{
  "adamw_lr_other_params": 0.00095,
  "grad_clip": 1.0,
  "warmup_steps": 140,
  "weight_decay": 0.08,
  "adamw_weight_decay_other_params": 0.05
}
Rows from block 8, named by matrix and row number. Rows with one number belong to one attention dimension. Each number is 500 + 50 x the weight over its row's rms, rounded and kept within 0 to 999. All counts start at 0. Numbers have three digits each. After the name is the row's rms in percent of the matrix's.
# v: attention value (model.blocks.8.attn.v.weight, 192x192), inputs 96-191
# proj: attention output (model.blocks.8.attn.proj.weight, 192x192, transposed), outputs 96-191
v.154 100:418428545515523531552499535439504490407441521594588412531504449610457453491519522509579497506466406576509415461494555556454545543428496499492469504511590499556445427480455467408552471482506464474437511454422482493519474523487460436445517497549521444466479647548489513432485482381532444452
proj.154 100:371589456515534502451459479482522489567588521416469586539503536475484492506518489424451492464585567498468517545564449523554484525548445420398528543570415508437522600514579576551436353440531501568602513468532557539560523439524495472496397445407474565549570463487535406546505479498496518490
v.155 104:493532544418484497512459519640504534376464554437554471556450480464568537515420493539467500512386418508513555475494526466515453472537492476485455528458514528538510476563499620441464464481465404532494499557502478453466491523450569430438545542569522464554508426436602437477542540577640557493
proj.155 105:518510498610479475422548456332507524569528368473398560604522524499460477558490509493532495500560520549495437487464522481463590547506467474521547512504490418570500547407481480614395496493514549415562505482433505506547455529507449533456575526433499512436477452553448443488395442455428457531
v.156 096:459449386467582521483454542532496459501523487433457510602522581384411494479439477488497475525449541457485406572479541582505449503477512460537548432496541455490517558538517436506513533516500429475537504433466514511495528537551431512533497514531572425547525504530711513546496479482551360561
proj.156 107:489543482504472534423546449501430558599473455509523420522473480580613473517565503451550508439589477551553533503534434389477486454426601440540502505531524544504467466481461497537537584525452548480444511500550536565523507434525563516389532474521456604427605439419339587474455539466515638452
v.157 110:566397416488531512537546525490553455512534460520463561492445546529497354518580460445451564455448466619523554510539608467446486509523476552449501522483477576521644454587403562447524535448501495480411459490491475522485522527534526592453489521503488525565496465606503550546466432519510514440
proj.157 114:468516536585492560477520503472596426470534489465514540516541485513484538440453483509475517519423448430383432454352461537522493469438466537500578503488469363565433528504511502536474530496502501371486602542462422402529565467510489577568571525504491514433487496388479447428455521502522428510
v.158 098:470516564502469480552495571489401469539534547492445522502474458408511520452488497518564553528476568593602522446636534462549587490550455463530487445580481561444515437497502573509394511482507469505503537544490482514532448550441496418592605518454590490463475439487498469442438465600520524633
proj.158 110:530606493438616508546538477563553490424569604517469601514588445608476525536465535524356495503567496495457478510414513464488452546523460499481467502456528498598465472492498404442500389515456506459439547445517442587451498447509444583480489463569450407535567523530434465546528572401501504488
v.159 100:529464432440430491551485527440535511568539425502552529518590440476476418490425467507560448442487491528538517424461442462491497494530429483502496554529576446415548489510467525446591532585485492534431468515590571439500423556502494553418516468512515527496514554552473570563445530503550556387
proj.159 099:486452526660507547445523547516463458404463551511482444487461518457591466493616460513415510489534514518479488553492541577509471572455527457490454451459449458615469529484501513576401512439519528513485487407536446511507593516580442539580540629463479449550493510491487475462531456514527451546
v.160 096:560455465446484525501562493473471446510591501493494471420555618500519428542542509539549519407456521511514514521454527467480568524487533444515465564496393580447456485512457484536442525429471506470446434515523323400463498466483532457425603454575549501527494429460521441426508482537488467565
proj.160 089:432535480490513435430543544529496458440510533641518561524570420473492567486570433509412489521479543472497455559581486499506523536447501574515566425529474551526580623521470487568433436562496510571555475508464526525503519529489488513528462541457409464553490565509564525420505446498538462474
v.161 106:420508560513418492452444526517508530481503518435489457374482523413473530406474474526541453534503461482467482522478551557568447438500536560613492513492535478446504533453461533468527553489465517548544436565437544499438515486383619545566496517397539408488516449432536529414561513534406524534
proj.161 092:511545503498531387528496523535538490404488505556541507459406351522613513435527523549430534464490499543497485421487474547526474537459470444475456639389436493620461519560516499414493609516565523517463501481505537552543445423558429482414544436538545550520500618504521438421486461507566518489
v.162 096:484492493511488603543520464493492448554524500536462595473488431523545514480495491500517509392452572591540466486500418471521474516418557509545497495409493474529426532519569488486581445440568553521549592534514469429552443511518492495537437464520484426446440570465361409563497436499447456473
proj.162 088:378511471502498417408580561484562530566440503434373464466477489489556502512558436472479496483567533477520499497603471547539438531562532401557475504541471515461504456383507539511356455537501529500486472425479499533405574568471515473470427490514487578480485501570545636535508523462499566459
v.163 086:576463521439488487510527470503601462543513488486542442530508555535556466492550551574608590492511510511547515459513536534534621518531421569469474448567529502448470434495466484546571496491579474520455451481474485488488454473494521551605578533518405461550440487441441541436466505457416468498
proj.163 086:586557467539493488506483533407445455455525459500526497454475415583479548514551451526517358474482490529516443589484519541532552511462620558556428506512499541529453550592450532483541548538420555530481499501441505469457444582457602495494521573482537498570524459458617480598500428477458479533
v.164 093:447542559503478527480401498506454575501490490528472565554513506504536515537490473599424389557511503629586406501533557506503564510465460377461481439514471523512473459397468452453539450507499492497477567448568480466410588458469511486508507442482545524565520469530557527479395580524594414554
proj.164 080:489453451568405521442499428461521478456575464546520519459560448574483546481566515431564576536530513449410573478441621478508624489491481482559478452559544524566547509559545479535451408470490485522575518593452497518474577538508458510497438594542524440454519500553494559546537414572445415484
v.165 091:456466476470504465481488528501515584526474514448495463501418518506439441523524469536524582547440469425545446544454480575453498511501579445480486503422474452468545541562482460535432488562473503419563522534493477449457423559524448504463564557681561412424619489477500548596486480475520525517
proj.165 087:477559493430553518552446522487417318515497591513520539534546534471549437516471467448422541505535469515442545495545561459478585485455453623492620492500515549520460502388494539488508450488494420561509414430556492526520506532508478454534459441447520584527496525392520532399492570459477556487
v.166 092:479494548572462512493491551484480452417541486432503506526457512441531441584580463428493482473546466511481553480463636473515446434443528410494531469471545461537506501455541406521472468548581483479471507552480488528540463467554507487504532548528531539532557599624397437513503574604414581555
proj.166 085:445480470446538478531545432539459543472379577564473544388466405528460519571478498525526531631455523428515462510543456472483511518511478557519488440574547522409573581576585519504504565492387392653515497448497483507501444569481480467506384449537487486461448479511577542462564492515479471468
v.167 102:476550415555452416453428475471620510531515563547480538540563511567473523459496485468423385527497456517490389498433544600488487567400471544507485553510499476424454473464448518424454501503553573566509489545465555575452586532469575499528479466454460486604551478574450551479425604502556494534
proj.167 094:568373538505625496423558461442412458452510485497553531508504494451441438531473577457511587486395546553487608499467530499495458520462429452429600510495416450475593529570504495478553510560575511383552527421380597503525516404520449504502517573450480507482457470507510452633536414508494517499
v.168 098:461459481474513511513461512472570542579449506540499500478585531537543540528452515479524483503508501403517508518497563407457635545425579483534481519492543533529406539521479424461552537523562467403485477467498445499580472534468452493562617473532493450559506482551585578526460488474601563390
proj.168 090:538552500386471570424404501433438460509537423437529546472540601485505514524552380525472488555531632496530521466489505387478543528515503444526500429557526461541521528572508564567478467521574444472434557480527458544497600473511490538435526625512536562431490456547456555499483592449490453515
v.169 102:465492504540530466406512441530495533478519499480474469482396396533493528382497590439555493485455495369537443556474549514528515540447488487506552512440510450402534442574520387501529574487483500430529485602452476591469481520498403510519555431557503434427564437400563538481490539405466548450
proj.169 097:547469483443533409528453512453573452515474530456406468603609536508454456526595435507451529537503561627511569471492510515446413428459508471482489478495475444503567525447451512441507548598475523553405491514521389466407464531480480537457553554457506513471482481600525484503430424558521422562
v.170 101:522512437561462510549532587588401503414578478570470490600504480456474532536580487438537535477478580490414540572448507456419443555483491409479531428577517372494486392519532567450524533589469526476459520502458512443457546448570534533505469481537632396425401531576480456506475523579477472512
proj.170 095:475454465586505525497493383438510503570408508497433508488584552492453538560475488503567469522534441571479476482602535559577581528474464459622444517562471577389470542475576450581523506441485523475542525493429481610456406577502464519465524446486365560522540434539577568527528473469420545458
v.171 102:476516502617502475594631518479523464511450496460446535576550475489559454401546539498448512498443525428520500584506433474552483467453515579493486526450483489430491401523541496527418463458562533492583404440495511471492519579461493556477606503479552409510535495437604570460447598484481455513
proj.171 086:482505597434452438516444485500511410581538624491504518477353504423477496506503577509474507460528523577427587439511513590405583508477506475491429527497527411475501516568556476492507423546521591478406514570524464446429497451597490457509447534480573459544449525515420460579511530432578499476
v.172 099:432482469622604359468525482435480533485489456491488479517559380448417468532465638528470494507484522492526511454502522531583595539464591498541550457550491487551539514521444463535479532504465448538536643559467507547561551543584479489429538479427460389529542510405498490495602485473520452530
proj.172 091:508471563501479501553543526527428405514367455520530488583446553476465464424514526542506444439462397415525526500452517558375487433538486564450553518477520492396529471427484510464446557481452560498557432533587453478460485474442426591477457514561474435481524514462456488473372442520521481475
v.173 103:482571535531504455676501548546377551531527478552497515506529493494529498514469465481528497537476424556502407423534457505478419464536538618420509504555532419510580570530499541518556640510457439587490431577426529478444553496444476490497498562482498524460520557501554453511504552483525559482
proj.173 093:547499457561503525476458413440517540467476514440532478531450505454381479527489500567460471431623488463521613490470483537600483454471491453480555498528545475506452534555489499403520503538534531403625605497469433495477475448504542541456484415522535444568484466535479587501442433541569465485
v.174 095:551543592555467491553429527494471527448542545466394520464478369522521477520516538550399515535503565532362506442552483521511421506547559453471438554497570453566522518572502485466586580564506425490508479484451479522470557480407458476501371509462555461502460425556428515532497462493398504511
proj.174 089:472420533458463495457536383453471482539510534426591503555494522474401491557425552531514489444508386493520491512483579522507498463538477587616559581532437470539450485513574556505523485578432484476471495524463488550397463449498505522477554464482518517441500537529431465453488545459522567480
v.175 093:573525468516578480432472569559448414438526487462492589558472480506456522567511430563528527428495507480473557534496477451433519465441489485541534454507534419436538487590506501484458485509444434434466434490437443508521491565521470508516473448577560557433509531447573524554456584520508501530
proj.175 081:532468475463469547524564525511468495547473507545516490410464576509440482497549611494546573563435560512455480498552480578462431495498453496499483502509504452462512559436511567505575481506437436495564520468551492485496560579552454403504443594448492555610444410530519534486487499437393490429
v.176 103:512544535535456501520577529521422396536457493494470472561547455493411408522547575516547522521449456548548471514517435493486456466531505554482541528559526535461567431563426535588443484526482457586458448570532563483563492549541544501530590589583425565491618492520401500445570438475635468494
proj.176 098:515522506481618491518407555484499554427514561527507542507512486433444562421456540586517526461544530505469452545507465587449486423492461516436500502453444549469487583537506407500501536519547508449578493482627526492503555461486469483542420502443551475499486519362406488510478432562543474485
v.177 096:508510509475532410519502520488432464522506559533525549489438497460481439524509477439517485483557446571454578423494511495579495567551542540530530534610540438525492487421446541538518537438434497569504429530540625440548512599537468584428479490433437445380490550555571464501446564500525533491
proj.177 092:497399492472475604494557374555560538496476541463468452489670519506484460519540454461522548460465451389513515530512372550493490444498613578469473444515423476499473426472476510546464502470483447489500513533489401483410432473577524505508432536565475612592521498454502433444504459504485548521
v.178 101:514501474536477481536523460568457393575415514531456541598518458477503486449534539509502422454524503538465549452566464471529454579571429481535414555451418540547480543395544461493470411452418420538441508484479525484539568527472450516507538475480553440539466483446523546531483542486402495531
proj.178 097:535454516545514483466500613452422563504502414482549540440492548542531517479474596577501409534563563535550508562511582424382656424515543529481471456404483465552505539560548492470532518477466555449590448490514461459472484517535470416572505658503506555565493485463485493528430521489611471503
v.179 089:418504551611464503520597494510510509459536511477548468602579546452477419431532437507471491520509402504477603529471529492475518459524624512542416500534458499502457476580467476500536454532462454515473510513484564440490364533536625562490501488458513481560585576469545518419507438475479488383
proj.179 089:551513545493409481526518583642427567550467550585420540458475459559587556475436487483466552490599497544501441457556528401439540531556506599451537444450445504526544538469486486497478467460507497573547572593488486534490572394528429556478443464478442404536482488514433513454582503480534567503
v.180 100:526522546582518487415484494394587460538474510427531448523484524517384481529429510579571481385572516411556475609502500488585573538417509544480501556430576514447489562556528425424529579472484503521544529536465463520584512500561527502473559500504387526509555422459575576486480526500485482540
proj.180 096:419455490429487527504479470591472503394517483598492447511481487536556445491522455448480481502392629492462510424495535482484430526385448495490532469488450430537531513546470507455565492484538533449466470426466539556549560539484449529514403486528515506495488545429483439549468453502478577429
v.181 094:405453466595471451529490478508527536490520547528502609540474475515417472470401511514537444513412408554429470416446478533496604560487550572519391619416471473453490388537476501542509497458466475560619458462543429486542469535535510449429571434439582522479451437560502481524481472432485400546
proj.181 091:549515530523491455527468559497555411526438478508415417494485517541511523589506453415513468459591514469480540579469547536504512504504514593480538437516531507629518646454536467542530519497524577479394505570479477599457518431540613567487465555552472524494512523427556577518520514524500506493
v.182 107:526575563581523502471513487547459483466501545533521462499554452490430464589443432521450415459483437507469520515481570497572548440417506570544441525487503545452532521573423520507389490405435570508512457561560489484508537568482523607442472498579460566503562477446501558405560491541558472499
proj.182 096:562452425486423512498484540474506520493608536499538485505470563532523429459536562449436534552546497431574558482474402574477413516528482455441486461413513511489534525488543449538525568534525468479507511408541543411559507464498466403458445471513634516500451562489495451443491454512526504499
v.183 087:553542419429412502538509521522520535496537542530455495473502526387548485557536489548506584466481560446381543512506504412567558488592411549455521497487496444508551486445485475496443454464424466419495499465400546533483407518560428559531601489459518470411389573626507528446453439497504515566
proj.183 077:448472551500633565491509367508517561503455549544549530531482402494479536424471477510586407529494405512439502427513511522517576528506539552521459503492539428575591533403540589552499477483608592472533460408487488461459481447567543504448538460472610528548474520478567460504593549499505498377
v.184 107:424502484514643466431582439609486477477620458502591410516518476453475488430420574450518528539431413457448471463517482486560469528588510484441504428465470507547574521573445469524489475478448510534519423463428497581478470481420554504477446503520395537530627506479420512511448453542504471463
proj.184 105:567564511540470484577451514437440536479418475470515480509576489563494491500489499540394613473590564580508550456476481549503452424545465507420533527545488460523440543533504470542488516444584527467465551489522447478481493545590395564518502456512509492553347516528410509458442492583569470539
v.185 093:452471418412505607545526498582501530507510494463507453493520525535537548548460492429504517420489465461518531573504530487571444498500419478454454452499487525496472567537627455496504528467422535583463494468505370496507398400499518591511449458523489479566481498519509523555542488549484459456
proj.185 083:566546495514458518470492525573522465479549542432514498535537518483479478564524423508413554605523565532471453480580433466508564560479527579559634506515486554523529547537483475500559457508487553492515535431458554572503504568448487465362538517516549595475428567444449447457445552538469493408