config.yaml
n_mels: 64
input: "log_mel"
activation: "gelu"
head_dim: 32
bias: "all"
parallel_block: false
num_experts: 8
num_labels: 36
batch_size: 64
epochs: 1.0
Rows from block 5, named by matrix and row number. Rows with one number belong to one attention dimension. Each number is 500 + 40 x the weight over its row's rms, rounded and kept within 0 to 999. All counts start at 0. Numbers have three digits each. After the name is the row's rms in percent of the matrix's.
# v: attention value (model.blocks.5.attn.v.weight, 192x192), inputs 0-95
# proj: attention output (model.blocks.5.attn.proj.weight, 192x192, transposed), outputs 0-95
v.68 099:466566536505549541505477541433450531453487581535500426555458530458492515476492555457465515521509563471460434475580545409525449485471482549546466521494455486438458513552547525481509511497534472480543502463492571456491530519383552544470597506548511536471522450474481502521455455573444496475
v.69 100:452472445468536488542473495493498529557488510492519477545461506550432440613445535551568408525559521517532594523476530488516504481471509459538504525576532496506472491438521571495454547564517488533476470502538506478507479534483477484518523570443485539455468417427544461542479458525482532523
v.70 103:555422540539499495440492509458528478599487588544549546551484450443513542478496579532501537546418538522553456484620515545517545510499479516534499589491573482502466442505461503574513411529570508461488480440502462421449471522503548531527457542521498454541543545441514465469504496425513450533
v.71 094:516468498482488483442482528563518422544467475494501495450498493498442492493465493557535538527517516490472525414494480516542616484575470517490503463519503495442498502454434548546484499462506508482521453507550556436497449492530511523474490516560471584561559530467427489536523425501495508492
v.72 104:515506537516482524519449507517515497416480514503496508494543470508532479494499578432427504450409430537550467493431518475468483505613503557565468466558429497638530496513523523515465575439535503473521549453477520542575509507490462443489523502470564475538544467514452524541499511518452517500
v.73 086:472496457479528473498513509544536490471549473519569464563524531470490529459482491529434476478547537482542486452457582478549460498523444504475507504502502449399517472439466514549550521603491473524557512549481537495522440585485451504490552524515517510527556445484495408531501492530443530520
v.74 099:422525549492510512597516509477447522503459488512475487486530496410481508594470469542531460495553461462528439573545554496474436527548423568438543516540474492462551447535584573494534534532507553523444537524459528480513510510515440551519522534482510441484501558504489459470536556539555529622
v.75 104:484518500550472496477512415562447462499531515456487488439560475498553464501565578541510491540463478505422558474498484527524514532477549494507491519439489503455438537525514422488449501455509526462480441544490504483452555477470523515558509511415507483490540405545494488490468495537555519503
v.76 102:527535532445513539525564525559465458560495521538480449551498476481506485513489518496464487582466518481535507517445499530512546603451546536499523537446539516462498502545473564550529530467505536518468592554459470575512368466505516512535508506387433445483491435492505479525520501584467484476
v.77 107:507503521525452468490494466528537525480480472544492527461459496472480462478511485540451494512536469523535623441589506436481501564513581447498451429433482492424515514467433414518474553506564528529502464463514516504465553569435453565481492473523547485473478481487547435465542471562554389491
v.78 093:566499488500551527478456528486501511550490495584472517528492426505576448467598513496464450537459471516508488428525515461510494500471540475536454532500471484558477466498506486534528531484507483447483443506451515490507466488514508461498489411501486521443583467515511466550443486560492556521
v.79 090:530541555428539526489538565490443458474506483553483549468594519520498461525555494508439428531510469521470492536515585505515531457518546530468463356540493545520525462424493528580433435484533557484477512468538492492482475505480480476545538524521431516511497460509451443462471495634527451544
v.80 104:475525477488566510518490491462450490515512522452502526506536468499486504509439416456494536533520430456512487508526491444456501478469532441464490467572534530539458500510484555449510462501554400547495528538501534502471531493514535483475455450537538509486443582476421572488560512503430537532
v.81 102:511546461450439464533485496496533530493494486525447459487486528516509520541450530493496521472429493517431489476488439519573440516502516534486521480505519503503487521629491508495533500537441525615475511446586512452562554523436581501529542526507429490513475491504555508460498570507581458543
v.82 101:507516614522505469517511482507575575523558467511512472525539509399550529485482499498488578497480493479469438449455521518450496468500509573425521489520498415530487455451522555496499456502515529456504517489548521488483518469527432500547485502485506497509553495478428483515555487489529433460
v.83 104:504537483510509485490571511512508515532518507489461440418498466466474500506497498420492503503498507506539462513583514554458491467407497545466499516536595438504520555526581535558476532606482531532530477496495487546496521438477494504539477549516464550529498524503493481515527438524457533545
v.84 100:540489521531589540457530451540453493475580496502498506497627474439481546553403515482586512516475481553541469514485483528523523576450507519507446499478564548567436548477452559570568445424512494509522463540447524473486476475578507526557514516450457527464513531574523452437545450499538496466
v.85 087:506535557506507446498478461533454487491470584545507478519523517494542505554504555518479440514473550499429455565521443517497468513472530402504503443451482480455475573446474492508483478513518534450471428541605491520449506604461515539458550470496446502511521427545530447485423524515480494539
v.86 109:497501497464487497607493553439524502425548405448516469479469517515516520503513435528452541477503543507537493585547452455490478496482511448454542476546483492462520526529536536504518453517513554556511522479582533432454485494524548511486500453533586537535475460591492464502543565496486489489
v.87 105:495524528482553506507478537480521466461520528580519517453482494475567531527551536444540428479512486557467509560505543502487475451452444566494425469513489525467497514536568539526498529515522451470508467547534540445570501415507507532498548485429505555471550476503502470473510458484478442475
v.88 108:538436485473479528484471488490457428475543483439532585554509457576479535418522428530511546548427535492484550420500557427388482444487521514534522525443469516523507470425447485499518557463536463476516484458499483470516501466463507529502472464547427561526515553495461470457499520518454476463
v.89 100:495531454501505513474473559529456513536602491505477506530522561433550498546557507515517457438481439537512490503430468566501469429484459529476512480521471448504483525470494529530557572481396477514527551458522538492510459564457446486494540525543470526488502473532545519468591413500470470546
v.90 097:532509491532468428498538499491523536498545383545467396437474437507454479586531492526486466519463512498476507539500506514522541420556539455584515464530563527517481524439468511458466556502502468551535519496537499525439499538512440541501513517490456520486547518499564523452500528483477563446
v.91 099:503545537452486507493485433518540445482488428458431506398495478544568523464476508524501493475532500533532540557462473487489542526473524496429508495544514478524473425474495486451498539555514475489455546589485495476585475457453442526487509501575524484518444440452497549466495488477503553505
v.92 101:424486445439536468511469501511446508462566467400523455521539457494474465536548484494591550484521537510466570591479529543366486408524497567497519495565515540491557412500531546464485484501542458426509511558470518503534534463578536551495530528514508513482471452506552440474508537502470511461
v.93 095:503544509541456537499495541480597546481477459466482440513444492476531459509466457482514523504539489524458513506479483519486547491512495466485481471587526491506481515481547484475510523539476496516498450433463473531421517492560474530514484535544568592460519577475466589533511523388442448533
v.94 098:466556492479416531530463444470548468514477439497469504494470533540510517494489498539411442472528552509427442436504535472513595509535570484491495437572457502481527539477441533495539527380432463518482499498497492452484483555429506500571552419441499449521550502482464480511525515463517473480
v.95 102:522533468542448472519528519502612594476472486539494549481503463496517447568527570551551490496486499487482532450462464424522503470463507489445512518511532475493501429468488452477522536535480532524513575544477501598526495422552537509511442521512530472522495448470459515469531488538505531511
v.96 099:558526482499525541559535460474528485486507539507446554486541492408455531540486480496515470441460544487550519475515458504464499494453444580458464534485407514496503550478483512436531466463503527474549471495529477505562512497489487554522544435487486523574451484424489493541509533458477504433
v.97 101:501567490540542583506454476484475504544455447492464516469467499510461570485538551452505512486556446485540475503514557488426482538470506549484446495526523443485533510552480522491569566473521541517414518511519495481497508515500557504485505498427477545504470514514463459447480438419529405523
v.98 094:518472548550524468609454443474491502504457551459555474556548459562489516524482454550455513491451461517508506491504491527533433501565559451582533464484497501552512488493440414518415510480430506430501522432464485514488414506521411455535523494480532446504568442509494509492495466465498491530
v.99 107:519496525490440472439558479453525524507554533537517413445488481464495538484565493477505460526448471523449477499545494486438487543484507474499500440525504562508474526466492475444501452544514474500502561472423455497549515492480495589508489491578566519511411486486546481555451548510488481486
proj.68 100:467470481492528509492464529566527519453575546504480425438495505566510475570506528534535510560477468485539480512510500512537521506499518509514514522541479506488460481530425465461550522488561546578512492552543489550539500477481562477563442491476473477476493454595379410589467557465532596427
proj.69 099:477509539421587552375563565470475496500463508534487518498454556472536525504520473465456516511522454500526500523437531521506450540489561473504520470555557516471469531506506513497525538474542488533521524517491481489470519520566487461504506424487518458556536505457551536497471505499472434549
proj.70 101:531488406477468511475488502519501499557480460388502498432526506500464469479480438483482513565525465495403504485533540480483526457478503484476539456517494466414463472519448431506479494451575597485457547445473562517570476478479516484482499548518511480590476448534548527545430502537526520477
proj.71 108:454452535523484509420496528503519491454477428555444495518488464502485514532527471501482518475558467511453546495524498582550481553504510487454497558473563455525531507468445456512447492577489521495496478485508545511575509622491460494436480499474507503474510531485498533480484527566413495536
proj.72 105:490494476501516469471511556536492499515502536463474497535454470463562521501489522473579489486633501469449506527455487476457453507432546491465479556544517455453506522518538542644562480534551491551511528562546469480549504427548469536498499531450509595505550458475401472441471477535393485538
proj.73 083:487491571472525532474519496501496509498486548577502539525508467545500395470501540486551551506492484529492545501553451523498567520474594423494579393470537546599542532468504501471526405454492445502552434438468511533490511485572502494506492457427532468494495540505545484482510572469560501474
proj.74 103:462483420471481487462505478599540482528528513517459559514511490461536446519528466471472600543525539483516573572464491481547571497435465429506518488515503531512513554515461461481557428475496513498496523509582497431420499495495552509495525500450466515415499512490481468477531503545468490484
proj.75 104:509539475495581534539444517435540501460466482532544474429460531502473503528539404571594495549464489516411476536484503539490478508468539510474531516471530448501517483492469493540512502497541489503482476577488502528491539491516515507541471437583502482559418533521434523548607482466466517506
proj.76 103:554483464494575410524510483518474538498506466478550511548536488539420465467476555469514494457524498564527523448502537552504473481529509485479510478548499457491430555553447486439516561511442447483513483514468536471503539486503453537507568495502487504436505513553537514537448544466530476492
proj.77 101:564526606513569537451492519463426509438560569531459467424525542439513461517553499512542531463442468497527459448451489538451466549479445530553494556576518470511491520475470509507500460536518477450481499509512451429493538511512453526535475489540442422511488485516453437457590486545549584492
proj.78 092:518558519430476530550511541495446462498498555580485518547488482477483537470483496426554458439530513531433515533549568491420584521478417514442512506540487495520444575572513621425530526542474542482519538509492468514463496509545434535490494509521485546467409514502492461481494511456566533467
proj.79 089:494498469553517529435438502527610448541491579556428513474511471463467426496526470586506452487416562501541511448492510478569412533507455463460416488489513489566512515550494457441553509487547516512516428468515515546593531537499513502480522522454489486538437532512563481505513543550425516490
proj.80 101:446527469458491531514409527508469498533455465487546514472571570577560511438519497494454462493561530478532523456514459442461549514480527461471481528482498486503562519559505522435499431518503484525486454536508489560440476529500486479597490592462406521511497433467537452498416490489500482501
proj.81 097:589436539480544457456529502514545497454509441465489542450502441479522555541467426519518512516503463473461472537401474474495509498436518572518529461562513545492494502481487455530430511454503436486505487560504499549503531418556537422506506425493557500557543539518427489473408502526492555508
proj.82 092:431444435544489472531476469470535518562525517488516525522471478611419485497463537469466459417535498488514519473572529487468547483487556446443474478498506531465489508489514473484513472540504464503506540426442442523548502464468502541462438403521559478469522520592439469540488502493442466487
proj.83 104:586511477533417473530490542416548502520483516552531525546496508501479436464475493539434488516523471573460466520528482515485514470591553520513560481515493554528471423522502522465533501424453524505452457450491498527489502531524466424477525525453553538479483621469547428498466459483538500455
proj.84 106:519562493473459487566569433503574499486472484473543459513453456529508463463584524509478509497544526478459516460517447474477485483486586453469485556538526487449507485502535482475470563526549532468497495511481507673518555480486505526393508504547488469486537483475535485484493533481514527531
proj.85 090:532541538544494583391515476471551504479554425524573516477505509522495426517451476583575457523507514418571498480496541529550516534452518498468472488586467522483497569577479490481457495452486470520507474452506490485563526451576528451485532527508512482475465471467450497535523560466510498506
proj.86 098:502496483592509467435477483514490520507578488497507443504555529458524538462490498557525510460599452511528588477545488464503511484459496468519417569525533505535494481511493507490450462480480464461475515515496456461579552514551422490551515513501505487541529542425468569539489476498449509474
proj.87 106:480497465502507557447549511519493492509465516529486492466518493473492486532458556490468437477543563499462465483553557494548471514573406444507552455595572523540471470435477505467525548549452514584496450532554500582504544462454560548479495511506520525567472533519500435505464506563467545474
proj.88 110:507549484526536422498527499505509529491475494534473509571440482474504506492501468502479427489530467537510512521514475540456522589487475523454427526414502458478451491501502429502527493521476575489458455469539518512461523511478496518522498465402454474531507528586563501489469502448581488571
proj.89 093:558478456566516471457504519497508490583522494550490476530485496469508493540474391529428517566507481486487530520489499461457454527545524549542518500554506571524439492437447542506513469476515467525498590512405482508458571458617550439464561457436491468487532540495506485497502589483478502477
proj.90 099:489570569513574519488522562468496491559458458483497510565497459469486516504403499453472515535426422516545508482469466504587491446436528456414531504530500495500474523540445515520456539476451442467470489516463518506470522481544506467492596543477471445575409516452513447450506526542551498467
proj.91 100:461485546446509481534532611465569488423489499528482477514531482474467502548482531486462500484528516409480481482521530528548438500511526516474542500491515493469528539514559489487484450532567557508496509497530468476490525434527384479494529472554424458486530479486501488574494391619503512543
proj.92 102:535523526447587556496535508391547501528431499564544516488423566472508488494440601497474466540502504465567513548522494488517445588521461520512483572453531489499479456435516547596500511443522509517561512491497548531503498536510532488486519482430485506544472506535507479507475590490529491461
proj.93 095:460457507482446492518489523460421505481556521526455530557525428554492539478510499495498521521527448547495452445547474496544405538400505502539569475502501559480439440528580503442465550475521480583514550512540492482532519592536560432541503509493487456564475504517492539445415487502495526477
proj.94 102:503428565501554521494540475475513450473509503491453535494570578484457521466543479494580526530482424436455507490545475479491512552517455560491510540526482535577490558523441444526508506539450520410541493492481492507512546449519562517491483560490542498449468499513524480475494461493440531483
proj.95 101:399535575503549429481438516532465400537497532486507452491509442577456506504523426481504500491454527583547536497453494520490416484468489426439554448505472440519492486529561535482499376532524529504510529436489542485555516471467451472526531486474483512491481510503488512552449514457474478513
proj.96 107:510525547577545441443433512558499469494571505487441419530506377458503469483444497525491432476508482555478502466508518497553495530494479505507513479548545500546434540435590590561459513530485429523525493501521497477491509529519470445485550504434521472398514492534446513490418512517502438479
proj.97 111:559444482468519448434503498467525479481584550498475414521510438501527470554474476508547470467495531533475520551443484473480574498543496446479488462448448541517537600530574482517525438484515492501545483512482538484531609464514457453502499446552498475448464504434522528503546475516431558545
proj.98 099:476513433415445538411529478477535498533558544505416566460527507462459492431495474517485462515532470495522521518539514521544523515444471506473522486501495554542531507549474561421542502480451496577461516480492483497503510480506493467495475498553458501505461487420532475430534536454562522523
proj.99 107:513509473474445442569487483599537533488462547434570538492474456515576501475493499510569514524492518519534510436458483537501506519431563511537490566520524499523497407566492480524536539506574436450467469553499475519450516481594472474501483556441509521486615485591453583468575464472533565471